config = dict(
    model='multi-label image tagger',
    horizontal_flip=True,
    translate=0.12,
    arch='regnet',
    hidden_act='silu',
    channel_attention='eca',
    depths=[2, 5, 5],
    kernel_size=3,
    widths=[96, 192, 384],
    init='torch_default',
    precondition_frequency=10,
    lr_schedule='wsd',
    decay_fraction=0.4,
    final_lr_fraction=0.1,
    warmup_steps=170,
)
Rows from block 4 of a small multi-label image tagger, named by matrix and row number. Rows with one number belong to one channel. Each number is 500 + 50 x the weight over its row's rms, rounded and kept within 0 to 999. All counts start at 0. Numbers have three digits each. After the name is the row's rms in percent of the matrix's.
Before each channel's rows are labels from the 100 images, of 14848, where the channel reaches its highest value: "responds to" is what is common among them. Only what is clearly more common there than usual is listed. The data: aerial photos of the United States (SatlasPretrain).
# convs1: grouped (12 groups) 3x3 conv (model.blocks.4.convs.1.weight, 192x16x3x3), inputs within the group 0-15, a 3x3 kernel for each
# convs2: expand pointwise conv (model.blocks.4.convs.2.weight, 192x192x1x1, transposed), outputs 0-191

responds to: building
convs1.16 115:542527531513338431527619526484483515502515508472502476424499465486532459553555586509435533503516457528418456494508462496485536448500523464485443464540522534476554513524503507495516501543454498483572475485485448498519471481525544596490455404535545541636507426396456652447576555527483396407545492476432491464494542517478494531500520621553355444486543427514545501500470519452480448558583513450363561516506499496503539531470480486499460
convs2.16 103:524452458514476562536508523491482527486586464451502496529522438463577516476503497421529511574456540425533525511528729567563533570478478461477551491471439533443541485386495554580473577432515470497531493522484411538474539478498486499402482478519437521425516597597516580441499450650467502532433476492489477490369530574570479493412483500481518494532531451499519500526487445498563454513476463465599483518544477550474462463440523500508494429499475451487507501526538471595518498534557500484484521534443715534500473548471480455471462516584521519432594452541585504515483472491438499483

responds to: river
convs1.125 078:430524532560495512449410412382461551428453425526468480548511537372514396526413430467502478466378554539562479577531510570562598451512529472460415521469482483394394484487589537560548535618638455478437603531509495514537577519431438446453485501491499526459518470529478506534446474520449496505497483426534492486519457450503479493541503440405471570519512471553538564523495494494478480483498543487463478467474503510477442509455503480499575
convs2.125 090:574483496552577470493646522512430493559517434513497455597571504533455626425489486549479534535579422387499498474511535509486554436506512442562444531515527536440499432512600475556409519467549479569497541598390469405467466560534502475445566551482534553409466564506457572463505479510546523587533546479559501515494524570487545522559496438501575441550547479588578500501499412443456463418521527609556495499406440485526512503545536534533514518585522470485558592522562537528553453503489490479571511457488564518490526448544483505534519486526436518419520494543454508539497412612408542501

responds to: river
convs1.127 080:532470566459426484480448525509435466413491527530388432518486462493442508392507438422485472440435497488497463527557496535621571521500523523454526504394484450387459492563413514509627617505543566531405509588509553636474484392446507506496514492473469464359433456475496528467451475470528387500431462438497498526512520453502495457488490511456525499477487440430457498481542497549450490504521499507501443500521457546459560472471511532581563
convs2.127 101:501546508559466478580584403594575598492536421569496521505565427522455577458508528540516498534502492538451452480441538459526484429403539531504553505524443510431599465423510481463433521527438546470457516555434500513449510516543522516510506596457575425515504582445495524656540577461467501499516426548464480517517542531414548401500569414512446532611587399648509488593535466443436497587517481530458495508461504485541495534550528487546465497447580499461397560516539521582508391537505482483518476466566474512466541442493547450457525476444459493487487459561528436513526499485429506524

responds to: crop field
convs1.94 085:480501466476489501445506475520438477480448450446447490539434486471454471465461438531468474509513494590556546503553522522470498527561590481448458538514572484663597457429477574522513446600572533541393580478423487533531543451479554508486472582394482478451523446510512540562476444456488442468486510409493550581436531587508473418493502524452575451534411472554536566454507555512613575484485543526491482500534440450511485508384452392478521
convs2.94 097:604543435524506533493478510478536507524523447483567468468485461503466554443511549537521457425514551541577521539415547509437355483475514463544443370511414509491586534484504503556599449470587477430535441485477505549443496493482610438548542389469447453497507483482479508388466539413509492428458546568453500579449418521492548495486486487583495576513565557475532481475536469537493501586529488508506484567440440526608521452497451474579537620553545440566470444410487476543503429571448505514550524470499493457432522496492431546449531379469548459544553567501589467527522474538455494593

responds to: river
convs1.117 107:564495461552454530510468488447480544527459439468441529452454459598495441488537503445475473477491421530548529511510430497526574491568580478415500528484459557443509434518465441650677410628491402455425442603584405575618452498497562518413434513503482456392521526479487419494412528509539499453458523521566545507532491502543496451450484545528480481444505511467496522523553477509480517468531489469441520446494497484513501512433512532516511
convs2.117 100:543381445622472500525539558507454455470523506521498474489506462529533435520522565569457457501435457506433511420547549443540507518505423544500483440487446580491646509424564511456488443451519488487536515619363528484483439451503530461517504536515478480555450450409506525488618467462498465514511459513490519554465513555540416497469453459469614518586524500507526500491464534527482484433499499549425496585432483474515524540492489503537477552523477539453513425507452584510470488518503463475704614512463532460480510557535420505498539505572467503533573624521600462604437518420539498490

responds to: building
convs1.42 102:495450574503470505526588503525569421606504395452363434471435517546537465528492471528521457531490488414472483456528444546552519386408525454524552477527477548513480455513487530535423493391436443481490515499501516466496479391564453531582564606469547459492485545473498487517579494475532487516426501435490552501543543409491428457519544450580464480455396504473443478557426432486512566457485504437484560469604551579424482576510521499454507
convs2.42 096:520496402535536526493458488482414579498550564498516593622522476464528617480464451434504463558462556513479613591508538461535594468545487459513424494479574484491545437504495391489402486372466502421423511381560586493564451589461509540560489512488507482476582486406552504432506590450484563541478504483535491603524467423513555498508534451557529486516592460508517469516514412571407508471436540518487450490471539528436492562522515537504484502503469527497632468521453507553427491428513513526589515534522482523520451484473503539423463574481484552487465527601522435491541562513434438480

responds to: building
convs1.68 091:482502506470665468507553494463445482565451513560492523487433543508486526508383440486436459480489459547448411489479447419519443467487480503446472534508507492503479470559556518422505538537574417463457581581636514601611494563509564393497604644571513508580465477493479473470502461499505435440437458529525446467503499499540504569492549529458514485506553458474501477566432497580428456498426504495507558507471462450448558559486546542437498
convs2.68 098:449469533555472446485473536435635560480462631433487478450444517404455486458457474429515570430480453496472450511514494587541527544539550520569377474485445594462481410510494484428469633487537548504527529498483432481434516540471532528434497475454573514533520518455477454472531535542477454450509511433502521446629587450484520497476528472507524495402430516545570588424507557499519498425505569473480463479449496420518510590538488466471504451443532492508476417541547461458485452499479541513432631514474398473526447492500516403541492507482521588430598538619398525498492489474556486529

responds to: building
convs1.138 109:510463487500523508513516565511503483495547460568433532537582500451454530496496490541617482477445536428475491581427503498551441453505485477492471504551464546543476485460479461497528581488501563459534480473511423502477487460469517536478690595547478651535482583531533312559428482559485580467555561509527516503486543604458561520537521495485516510476440487501521489508474544445590504516445502484600398516560513456504499640489509518551473
convs2.138 092:450478483517460447450530495538457456466495509515492493495514495522449526484577485512580542551551537455557506515452435444432508513544576580455445546469416466503461439522522517434534469454535465456497507497521518526430460437447478508504467484484545458522476465427500538502495452537568458495426510545431447409555437423469619480548525507452427481484570494505436489546503547430546442486546514551562613319436569467516482497520501440386413508439457577521425479406482429518517497471476464578517430449452441510537429526397436460442499600443481541507388538522582604465506570398475499447

responds to: building
convs1.52 085:455575474576478598530481441513546478517477473430506518506577587522491483503557483468416362509570424437535400481543541512493493487587481510447520449597413504388463507493439477478564498536480487507500505445432477526548529511444499539452482542481463653498502513475626582423480533466510401555468482553483496552497566474495522497493425424476505438428365412475482527449485464523450490514422419465516558486474454496508525476523558501507438
convs2.52 091:550532440465614538497356524582426448506555499452503482488528459499511426450496427428534496469603567416601546536485469520576463482500443525480492544534444448499517499527481541418535522500461496474557495536521455435634548472460503538476440469660519505558507478521481551502496511587554616475510446481537433611466511476490486548459489511595447420518465500461491516503457513425551513471492589493550513512501586538449446546550548452524562407545535512410454535490500513471478536530500508517492361429426471484435557433493460449549506543491455482487458596446497494572562562436573434503