{"model": "multi-label image tagger", "train_examples": 50862, "image_size": 24, "horizontal_flip": true, "norm": "batchnorm", "padding_mode": "reflect", "learning_rate": 0.0021, "shampoo_beta": 0.95, "batch_size": 256, "final_lr_fraction": 0.1, "warmup_steps": 170}
Rows from block 2 of a small multi-label image tagger, named by matrix and row number. Rows with one number belong to one channel. Each number is 128 + 32 x the weight over its row's rms, rounded and kept within 0 to 255. All counts start at 0. Numbers have three digits each.
Before each channel's rows are labels from the 100 images, of 14848, where the channel reaches its highest value: "top examples" is what is common among them; "lies over" is the class under the peak. Only what is clearly more common there than usual is listed. The data: aerial photos of the United States (SatlasPretrain). In brackets: how many of the 100, against the usual share in percent.
# convs1: grouped (12 groups) 3x3 conv, stride 2 (model.blocks.2.convs.1.weight, 192x16x3x3), inputs within the group 0-15, a 3x3 kernel for each
# convs2: expand pointwise conv (model.blocks.2.convs.2.weight, 192x192x1x1, transposed), outputs 0-95

top examples: building (81 vs 42.4)
lies over: building (35 vs 3.5)
convs1.15:135115066076086104127149128152092170082149132142111176170173181113146165071131109136144178190077156150109107117142141108120169129132127180101238198128155095083098143100127086074129117140113113153100114134150125101143134110103119113110136125143127118153122103118145123109155167149126187186084056097090103130143137103104085124125155154146105152188186167108172123143117135162146103131115098165139141188168154182161143172113157162214152
convs2.15:142168130133113079122107122160134120108191067187105146108123107167139206136128163164091098126085128140206119079140175146073125084065139158118212184094097153116162119131096163143155107119104131148144171165103109081161147144168121105106155182176120109195131125084089100115143063116079172143

top examples: crop field (31 vs 8.9)
lies over: crop field (26 vs 7.1)
convs1.178:147119130097158132143102123092132150173139084121115135137081140094227055148060157118158114153050178113154119139100144110142101142129127122148118149104131117163101118193105165023174098184105138139146147123113110135121125134126105124141141106151155089132100193110160098115139068160098241068144060155138123126111131137146119123150061170105191088134115150112152086133107150142149141139123125118140117131092140113157116143064166110181107
convs2.178:110173117143129134203172116158083085094101139127155140113144149125166162110138159176192138196097157142139108113137111135066126149074097116141122120127112112190133116116136169103159141143107173120141136115143155097133106119111075170128136103175106166134121187136188142104092071140138101194

top examples: crop field (29 vs 8.9)
lies over: crop field (29 vs 7.1)
convs1.120:153148189069039112237168151209133176102083060176165148081136109154147113126141110113136176155118062129154157195129200095038105170139192072164072136183123114118088118131131105125113104129124147096121105154124128139106098152080115175126112161109084138069141168137098102099115135119111133113101101104166105151115127135115100139133080161134103111115110131127133136135099140141102090106134174122089100127131117142090119126123136109134134
convs2.120:117155128114087164188090157211098104108108160097174174161116087091127156151091129106110095105123156124155124161152145126148146147115185179157124125130071067096181156102085181124100159121116177094117138097092123141133141123167185115107139116158104139123150066115112091179103127135105123085

top examples: building (80 vs 42.4)
lies over: building (43 vs 3.5)
convs1.109:130100111125100126143105140065166127185083149106112213155123121145124113096115107127083113121083157138086099224163142198123160160116187142100119128150079145091115135128116134126113153134119138112109130081115148080167070071097071172117081119066152127144142131074125056118130159156151074155117167235150132082145100088133125115105161125120144138108144110146142121127191095060128139093128085134096103134110087149160126170114167127149153
convs2.109:162121186128109120139117124130141150145138089099137105171101135099173152187076097129171063139121217159146095156176093109129122160092154125126146151153137104137108114101060180173159120150147145141111092213105176154191099138103095122099150111123110116178151110173097133099192129104101081150

top examples: building (93 vs 42.4)
lies over: building (73 vs 3.5)
convs1.1:119124132169124132127140108158114106127163151117082114189109138117107141123162136099079125094110117114117091131125083136138089091065127145203125182074255134219169069056081126094073132112077138107142116117095136132098129119127080134113134085146134135087125124107110072100109117193165095165147157111112111105143119109122108104141151152147125114135151094155148136106082172125135108165072146149157086137085139092139178192075137164164101
convs2.1:124124127148090089093155152140177109137168182096161120171141138210162109099199111121154143169117086196161119082083137174185045198128097148105075139125111161130065163148142133129086123163104142194087131090098155101099165083062100101072118131159153177161102135125155126101114160128107139106

top examples: building (94 vs 42.4)
lies over: building (62 vs 3.5)
convs1.63:123138117154133106101120123140148179161087114131149176108130124104108093118141107134122149125154138120152106135094114112139122116090106148159149119113185197192142177113188149081086126170143184236224152101178184178145152156168147084213124140213096119101154136119117178134112148117146124162099098113154121101096136072095105072138150123109166148104105126165144110105118196095127121083142101115169087076145145117122094104126115128154087
convs2.63:149132076113127132118139169192142151114172164107169113113054157073120105110178068117137203176095110089117113096123153149171142131106171092085133112135099093089101140120142091130138105182097134119122100117148115183073098117050073152086140141126136133080137145151107096095065097125159142108

top examples: building (84 vs 42.4)
lies over: building (50 vs 3.5)
convs1.116:107129124086122115129129144097081134119127108158124137113118149135133100137165119100138101147064095060103181176106121086111140140120112102136135132115137150087105101120088062143123148138133128155178094101168197151123146110089136128107104122143127150182169123115149136161109113135112134105102113114144127083121119111074126085115174247144117207175184171128151228133131244167187181110175105137120109092130107133111115142133096080106105
convs2.116:142149129136113116158123148113183118124139120121151165122141146095065134138161123089125183110138116147173202172154099119118098069112123184157150138104075144139121117161191163120104158170125160217098088134142130085147091074120175228169107158092076068159112125085114149128145083132136144062

top examples: building (92 vs 42.4)
lies over: building (50 vs 3.5)
convs1.49:115127108117149106082105126097118148154125114162182154126106119080158098125094094174087155138110147111134141120122073103152093127116112115141145170111207146173143149082153137125124212185072150097153079136185161174140137163113133075171182173166131135092138112122096131143105157132135111125073166118120151155141131137198143145092149153163101160168115129133210104167081132122128197166145194117113115144164109101116100078156090073039148
convs2.49:109172097186078127106052149118169156105137126155135103100157172107131086100153053112078141102105159142101091114153113053164062182109135141086156131135138122098079106141153148150134114118158194104141110103157140169103147104094120164173102150137130085075132120047155108091078157129153122117

top examples: crop field (40 vs 8.9)
lies over: crop field (36 vs 7.1)
convs1.111:123138118115163141117122110157194142121116078069058086077096096107126099128163154130151144118109101094098098127131135140109088186151138054102096130090140199160174137144175143153136162164149115107162130144112166171144116134089139085082081078137110164128104137106124114119173205107084090125098094106098088121127141122163153160131132132138141132148117143140182059127151120034082084147131196166120148211188153107162113135166131103103134
convs2.111:143189161150116135194166104165127130095161170130134062141145174097077162049111164145139136180177101143142131118109160081119123154125172126141108162117083109080142112148144201117113167098110101109081079132146138127141159163130126108105145172112184161125121087114060111126115093170137135161

top examples: building (91 vs 42.4)
lies over: building (54 vs 3.5)
convs1.85:078159127147209121165146185117143134171129103127112158140083120115115096083105145142104157117151150186159162088121107135122070096109102100116131077116116090117094114126188128137108123140131066164186106164134143176126161087154103102033095117123147102148110094064097103136145100132108129139148173126166170222158109177189179162135164166095152075061048092111132124106122095133116111118123088120141104109090125143116084111163126135125097
convs2.85:093134149162151141111080124130093122069128134087114081054123149128120140111120142098108139114142143094113113092133100114141125144069148147162074079115104210152140148115091171112060150141123103169126080126068141146109102108174096118104166128102095118118170118122105133127113153161081177154

top examples: building (85 vs 42.4)
lies over: building (40 vs 3.5)
convs1.26:060121073112190119070125181143145108164151107128145114128122102128128081133107099167135218099068188192201193129119099139109155130055165102122092106157147140150162145128138082135068142099068153125137162103092124121089227153113156094134126146137158102128116124115125153115150141137148139108102151148149117116147106126080155129115140153132135160197154184169148157117111150152092108158149097118101122174128137115082120118140048088093083
convs2.26:114108128153159086149133119088143150121109143130150118096147148139118112145186120166118144113153217155069146156075100116127142158047144099093089163100144071121109126130108188072155077132160117098198090137127111154133100149147102107099123157092176186117130124173089178142140098144106165182

top examples: building (82 vs 42.4)
lies over: building (50 vs 3.5)
convs1.14:056117177110133122114097077122141102107144141175085121062153168143184124133135134113131129120088114143102158102130118128104142098081126087144117201155113127208173068099103092107124111102116150142119133117166084092132080125142088155086136105120135115114095118103107126144150071057113149117124184131122136172094126127117113106141147174180128213093110170143156110121112170169171158160099172155138120088051147152134186177145101174179202
convs2.14:071168194132150127161090143060082174124146158129144119140130054192104095107105110104092117136067096116150117125122142059119106165157117064145132123164090111140096158088109172121099170225129127150101174169134187075140085149129127135139103075164102124105172121123166113135092179123121146104

top examples: crop field (26 vs 8.9)
lies over: crop field (25 vs 7.1)
convs1.172:136130114131119122100132097078157181118130147095153108130115094097122137092081097115159059143102128094077100132113125093129109157133081122178141179121184181183210102126099094133093125106066144164114096159161144120183170113123121099166132159124130253136187127177196169200075128139134119105141115108102167100115121205129144192156158171123056117105122127100079128141143087131113154135137139134124108118162123136128112150119143111139104
convs2.172:142109100103137102118094186090129094080152123102107090129154117106124178084119122169157161110182146102132107144130190174128156081095099148067137117095096166156106143117072156131124158082135123146224183171120142154130160111123072131205114141140146138098151133085124143129130131158181196095