Weights of a small multi-label image tagger: depths [2, 5, 5], 29.2 epochs.
Rows from block 9 of a small multi-label image tagger, named by matrix and row number. Rows with one number belong to one channel. Each number is 500 + 40 x the weight over its row's rms, rounded and kept within 0 to 999. All counts start at 0. Numbers have three digits each.
After each channel's rows are labels from the 100 images, of 14848, where the channel reaches its highest value: "colour at peak" is the nearest of a few named colours to the mean colour under the peak. Only what is clearly more common there than usual is listed. The data: aerial photos of the United States (SatlasPretrain). In brackets: how many of the 100, against the usual share in percent.
# convs1: grouped (24 groups) 3x3 conv (model.blocks.9.convs.1.weight, 384x16x3x3, each kernel summed), inputs within the group 0-15
# convs2: expand pointwise conv (model.blocks.9.convs.2.weight, 384x384x1x1, transposed), outputs 0-127

convs1.291:508461501495520487465516465515557582563531531568
convs2.291:519514502483488458498516486492479564449453440499474512583417496500449590503475468503489586542519509486481452443575457410484486562481497570485497501445446476517488454456513448448586555490506466460479457526489536519495511501453508498493502469519429509480500514439472493482542513522498546449485549527498461502516484447480486616513452529502461463501438439507515428473485524423487528451482
colour at peak: grey (88 vs 57.3)

convs1.185:461472447486483475440587448473527481446488480507
convs2.185:520492485526611566554467525460526470498565486451490487526507508525495532455499520483439555519490451511531478453481506508459504492517477513428500572530522428482512542551471509462527495511612416512526489508425453417558484459514505507510457510474539539530543471511484516470466497481566517497515471512453499522613554473513456474499491513476455498474498562513479377480494539458418470466490
colour at peak: brown (67 vs 35.7)

convs1.14:453580514531511500537493469467455568521445545487
convs2.14:533486521518445505521536515511500431495503551481495473529476519451469515489513490487478506432572474428493509483540414448513489528555525473531496482509554478599539510496504498473566472506476487488513447462490469454531504544537454536503513433536455468484608438530520548469482467460500478477465501512411476498518535508559478505510475528555519521530455478515471496473488410439468509504532
colour at peak: grey (87 vs 57.3)

convs1.266:458508576491506481474578460546553485539519504453
convs2.266:531513442520492574512541468442462552572487590511486500479517483500496536479480457519518418542534449471459460506565450456536477517503519496420478501488537429427478533606462489504549411410536557471491498523550563451492542522521453466483534605509513497499507515506555483502583553514543479514510513432493439522450450527516506482456485485492491509490552517593458501448449514459455475538492
colour at peak: pink (25 vs 3.7)

convs1.279:477488450472525540559515504534567506496576563485
convs2.279:501521486451472501489477516517521485561473425399551474471431476537479545450510516578460518467552512498515500523451528422456478461466485524553532472529506589476535483475539481527536485454480502459495492526504503488506495576471456437517456571440449613494530547423492461555436444487520522484515509528459455493548545496475429548558519461560479489554519460513486451500508544532483504514497
colour at peak: pink (37 vs 3.7)

convs1.373:504549510566555488472461585495553553482498495509
convs2.373:493452489518543550522474448520519499534503468501581527496591462447561568476552478507554501531479472453498479455539520550506513526468478499469418438533518485511466542458508491600438474444505492497414474515484532480600457467440582507512508513513596450480523428478565493480449531465534486516525539535514473496473585546491565578516504476528474511487591385516495484475471488483455446487539
colour at peak: grey (92 vs 57.3)

convs1.99:509489522504539429465558462566432503489483545531
convs2.99:450542484468484492471471532588505508546522432436555522488449405575540502531488469463490557488523405500440430474504436491480509518515475427519471546473467554487551533481492442513534426569466458407519448523496497539488487486490529449469497524579496460504472472417557525590479510479458488499521532538445483486512482419440479430577533497562503497471436510466510462535495607467505519474468
colour at peak: green (30 vs 2)

convs1.21:555493532472579447524482488509476594503517530503
convs2.21:508547568517470524491465481528463520465539494536451505444531511470511484501488474499499414483483485416547524479563555494451479464486449531504475462492543459473498476587434596442464481549553458546475411465520557472541561555466420521495455481423540531469497445528552461487499498448474461493497502520424488537481486524459464446481487564577493521419528409496528482470453487469456453475482
colour at peak: grey (90 vs 57.3)

convs1.356:511487556463452490531506516531533454556449430549
convs2.356:466559480437461471472447448545483475495472465561566473539503506459554493504472461494490501469525460539486519506443518503454531560497570530542536493487516502514521504612527487500494497521495508432477446543475519406445481403528513450523455522437505488527504558447419475522514478508469517422512483552492514478488524523593635482501516516501526514571478461469541501478504526461510494486454
colour at peak: brown (62 vs 35.7)

convs1.138:450528538502455499602491477468536488514541445476
convs2.138:506558556592405494457509543536488456537441497520499453476481452516493494462458507467471532502535577543532512411460507486566510522480477454537543453456487545546538491497582528426412458486429459473504483542457489522530441513573498463516466471554457521504514543573502493463521557473469517500476544535504519490473476445464478499517508475504473462487542538510480467544541483490453397489503
colour at peak: green (40 vs 2)

convs1.344:494505485569513465468443488501552599526532511478
convs2.344:518414527515490561554483526547493473498533475485646529509460530484523544501540521492559493472523537563498524556505523486497489494442521512482523426423446407475513478561506579466474434510504488461490502467483515492478481414482441464543536448517489479478550501470474444486453503497540531567525489507520430488462481490546512554479494528421457515500557497491533502528492527519527539480533
colour at peak: pink (54 vs 3.7); white (37 vs 0.2)

convs1.205:489427579507533490480483551464491498544440464468
convs2.205:535498503485502450506515456489452544522559540621544490493470559520477456494486467511522433499487476489503461441503488462478560490470508477504519511462556503451479492489534545486429484609528399485498556424406485516541502453498469428562493528512475473490482433475487484524480575526491487562508548381449516577479480406494402492597525503493473486454512505566525508475510456532520499489475
colour at peak: brown (67 vs 35.7)

convs1.336:554523410510474495453549505525484442483497455456
convs2.336:519493496535501513543455550530504555510451418479529513459486487525468440530484490509428478463467436493422477555419538471473475496446520491499508469533500547538425533530495430516431503499492447541484451567520488457576479558467620476444554407573526512500472524465471552490526439525462472501585498460513393455511496404503491476444542512553503567517531461483482524491494534493554505563545
colour at peak: grey (88 vs 57.3)

convs1.125:488505475467461429492493471465570520420493540539
convs2.125:506545457461483478542592489547457487518470571429496521561514438499519447515484457489538545439518482516517464409591499484493482522490520507502447461519508453512442413577519571433495547470415446465438531526494497543503470485529499483491507499487561505484435492485449457446501453522479514448492481511487441501468570486511539467497546469507530491566476560433571541535445533428486481513532
colour at peak: grey (88 vs 57.3)

convs1.115:570515531507458485458479485516543604481466513521
convs2.115:478511505493459529449518500457458461513443448471535484473532482459498558502515457524603521526534458532463459542598508536404504439528498469462453480448521454468505550496480516483452434539464407544526487531453486511541521514472520565529475375505545499467533483527463512487464460502498519485440510513529492512393539471494477601495488513508511460550491411499422423412492446488455466489477
colour at peak: grey (88 vs 57.3)

convs1.337:483479508617466516489488485453506542520569503505
convs2.337:530588493522468501461474541461474490554541497498483551462596521471419546501501458489541467524465537510486538471484558457470525459463489601525432442500545511457452485503469477567520441545488485567579580529520556488497484572532522537581473503449501525483485464533542482543440535552506416491533482586536410518572545529508440534485501473490533468606511518460547567507500551514421504478551
colour at peak: pink (56 vs 3.7); white (35 vs 0.2)

convs1.323:534454461513470494487462587518448449446455498502
convs2.323:482514537516430566515552519471509549508494513519529504498510517502468475489486449536477446455455493489493546564509498549548459506504491472496484546418505549528526555512567475469471588544479499552514433568529469463506477543456528531546529540533470482559433511477525456495513475457569500405495540465526540591457504534515565495506502450502559506481513575489522527492474525512568516505581
colour at peak: grey (87 vs 57.3)

convs1.364:480506479527545456480450488439534510466547582457
convs2.364:490458451442510533498496498487511512517439457449470515542459496518572530517519524475477423514503507399422558521479539499467511487516556460503512446468483471520503563507526523484542534471494457435430524582563487473463422485470566499484523456468469491499527497499482483490523555504459472534472443414554533521444501466485489451499532464458441478512494479471493604392491463459540507463522
colour at peak: brown (66 vs 35.7)

convs1.272:539444478496559499564454473518467561476491445535
convs2.272:476508526499575559481566447518485548445468598486475499510470529508481488467520447492487508514411479520506474459489463461507442542433468469517532484572532486583429514499445537433487453470539522494513471524556535436475511551461467429488472552411496626396500524477547539476511456499522497509476513430519497518439387487573575468490527440467482519470487630444543491508449473511530522612509
colour at peak: pink (48 vs 3.7)

convs1.334:489536528594566502504536440516466481522474461469
convs2.334:463519560527526610607512552457473456518490493445498571547490512442462482498539503460531537568456453543501495539437485554471435377487490488494493507469538522431511487503528618420577515522503542504486394526574459503476440574510503494448471518460518578460523441485453481514501483560504520521518536440476447443499517483505507477479483499496496491507481524451528498467422559472410486530482
colour at peak: grey (86 vs 57.3)

convs1.0:493415487433446516484470474494568539508470486464
convs2.0:469471452479559479443467472504477449467472522511519495511488487419516508479551541505426498519453502484483449508474520507505517504514480519455461459554595437542499562500546513531407504472529529469485495441515475546521529456524484398501428572453434504541484448449553426476532533510497544487542521478433446495549471480465559510499452562495539530486543593438540493468498476533513478533402
colour at peak: brown (68 vs 35.7)

convs1.164:533527481475481508494522559589465544483457559461
convs2.164:537487484521477444514517459435459512444486450446485465530434500441439484460536531548543515491485476482534472567457459539443523477510507466485514410477480405546455411458506506541510515501449517487460469550496431489501543554552493491422555514427511558445481512549566459443575503544502455553492522427426519448493448512506482430492493590519486411440486473492447527478495464482507536441469
colour at peak: brown (66 vs 35.7)

convs1.4:505432527467433500473496457433560502529479454474
convs2.4:561547545483464433446479500492516467500454500510493458491544451555497500523509472495525454443472546499476494458506544480478429483519463553476572505500474560456471473497496510481504513471478489494446543467493512557462467498447442481458478507441547554547563507423515476472548537464456516440465450587526463486513544473485511460577514542423514486562554499455486486537583459493494479496548
colour at peak: brown (65 vs 35.7)

convs1.348:510492496562474489450510505480477625468522487501
convs2.348:519458465515528475536492467503535491476471506455487481480493509507490506527506480475486534500551461497519478541500450524507430532556466432482534506452511529483503499535500463489490501498487424477583452532481490464526536517431496513503444485454478479509467459454464480561497521507555501457498539480549476557613492534467462504486458502512449545512515502532450464491478537513517503563476
colour at peak: pink (62 vs 3.7); white (26 vs 0.2)

convs1.108:579514537468525457474520432473477477475505565542
convs2.108:495524550439518496470424448474528561512452433541486495530475412523424506476505470461456538456508493505490477415510478475510566464464472457505507495485502494423472496494508474445487482554483463481475474454531478554449452499519430468498516468538540508490467491479507480470488436547488493577490509556514494458517482535458473442469531498429530502479558535466487485503482618488514545577462
colour at peak: green (48 vs 2)

convs1.335:463500483426471477512478469451508499568521550427
convs2.335:501467513493416472519514516515458540494550569463497530584468388573508550458543440471496513493462439529556496526473465486465576492533526504443485543453525528491491505432498544490523517490459518481480569515498483474483476469550534509502441534524508497514503513494470554512461566489418486450526505548438476453528414465477441457519550516489482505457534511457498544542472453492602482480427
colour at peak: green (34 vs 2)

convs1.47:491478547588539464471469457487511466472441455470
convs2.47:440454555471445535480440480518527495574520461536501496568488553496556532505526546469515466488528531454539487506443492489513438426482534527470446508463566551508493514483417523484485548520498496505528498453533485487506435462478529493543460474544427492489536456491461533501457391530454457497460442428485517475496469520440434551530415526480446484520544490530583430449445583519540516529439
colour at peak: green (26 vs 2)

convs1.107:521490473574489495615520543486504497470462509478
convs2.107:487516551472554542509480438437534513587479486539521462452414490488481547472447583621518503431528503474490503497496541482538488480491530492421524518511470406458502436478536468465400472505498439619546471525474600559493440488513533481473488520501477549435496459489540503515548493534502540515525534593470439527510452513458526536502474519493509467513511479499496476544532438461464517477460
colour at peak: grey (86 vs 57.3)

convs1.137:484493512522470485621492457487536441489458492516
convs2.137:528508470472498501461493547457470552534466505443483508548460460524569498534447511536468469474555536474544487628511439502445505468474508477466475515490465506582498536537542488487461496511516486504568435498513453473496415512560492493499452488451496528567499448459551494555510506490471547561458536431435389501497493513478499566518553457465502487512483523514484475556516501556519613577527
colour at peak: green (34 vs 2)

convs1.246:497471510488490523504546489489585603447509482480
convs2.246:416439524442421490519517480528511477510511481460479555460466546572452468506535541469475444507496499469547542453478517491521528457541479460521424519434519503444531450471503496553511508454495438437521514500529510498539499512434483469505534507595487538515551494411623462539532483491473490590530514543488491572506536496490502567488525536565563464505420434450496463444506489512485489572451
colour at peak: grey (92 vs 57.3)

convs1.347:525491494616490457478497465517472530498570482479
convs2.347:504504456510482506463558529489478466532501466544530467446503520517523538516565445477496402507444463488498510539446529466470481505475478542448416455498467501448529484506444510499491539488505490536515526420471477426546500466513490603532552585571494508504552464512457494447567520580524466493508493466550476440511434437487464441485536516471504432502438489496485508469518529447473407512598
colour at peak: pink (53 vs 3.7)

convs1.264:469575573497479513534566490479473464463457458492
convs2.264:491490494500470462513480502527456485496501504465544532500602511419513508528540490446542440545524561537502523568501525544481513498467453548451510503429485573477485498472526543603499516473500585469506481483481521462504524549495507552461541525526494555504550539486564532455496509536478570541442473490515453523496506511560494478483543551427486478501410456511533482462450480493487486618448
colour at peak: pink (28 vs 3.7)

convs1.233:501521482520484541538576554528444474473516582498
convs2.233:521541513510490486529478454487493550588533605521473488530578493490465550506485465516564471435492490496494563458522623530524573543554498482471533503478510466537469475493573515468514519421491542475446501457473453498508555477556561496440514387512470431554463483451543437532459503492500480538479495547479490483499620468405410504500464474552552545540438514483508546517525454453536425536547
colour at peak: grey (89 vs 57.3)

convs1.342:495488497581508451482487456508511595484550524461
convs2.342:535493505487569473463503503544458464571547411478506520459445489511459586493473478501498454486502463534439469499477455527482600509506547543542516489513513486464532501516480555484466503530518402487503486534501489484460560450555442445532608505489485602478570519459477546518533509465472378501476500517584517441548578551464528536540547472465474499470464398456532416493515536562480468470450
colour at peak: pink (60 vs 3.7); white (33 vs 0.2)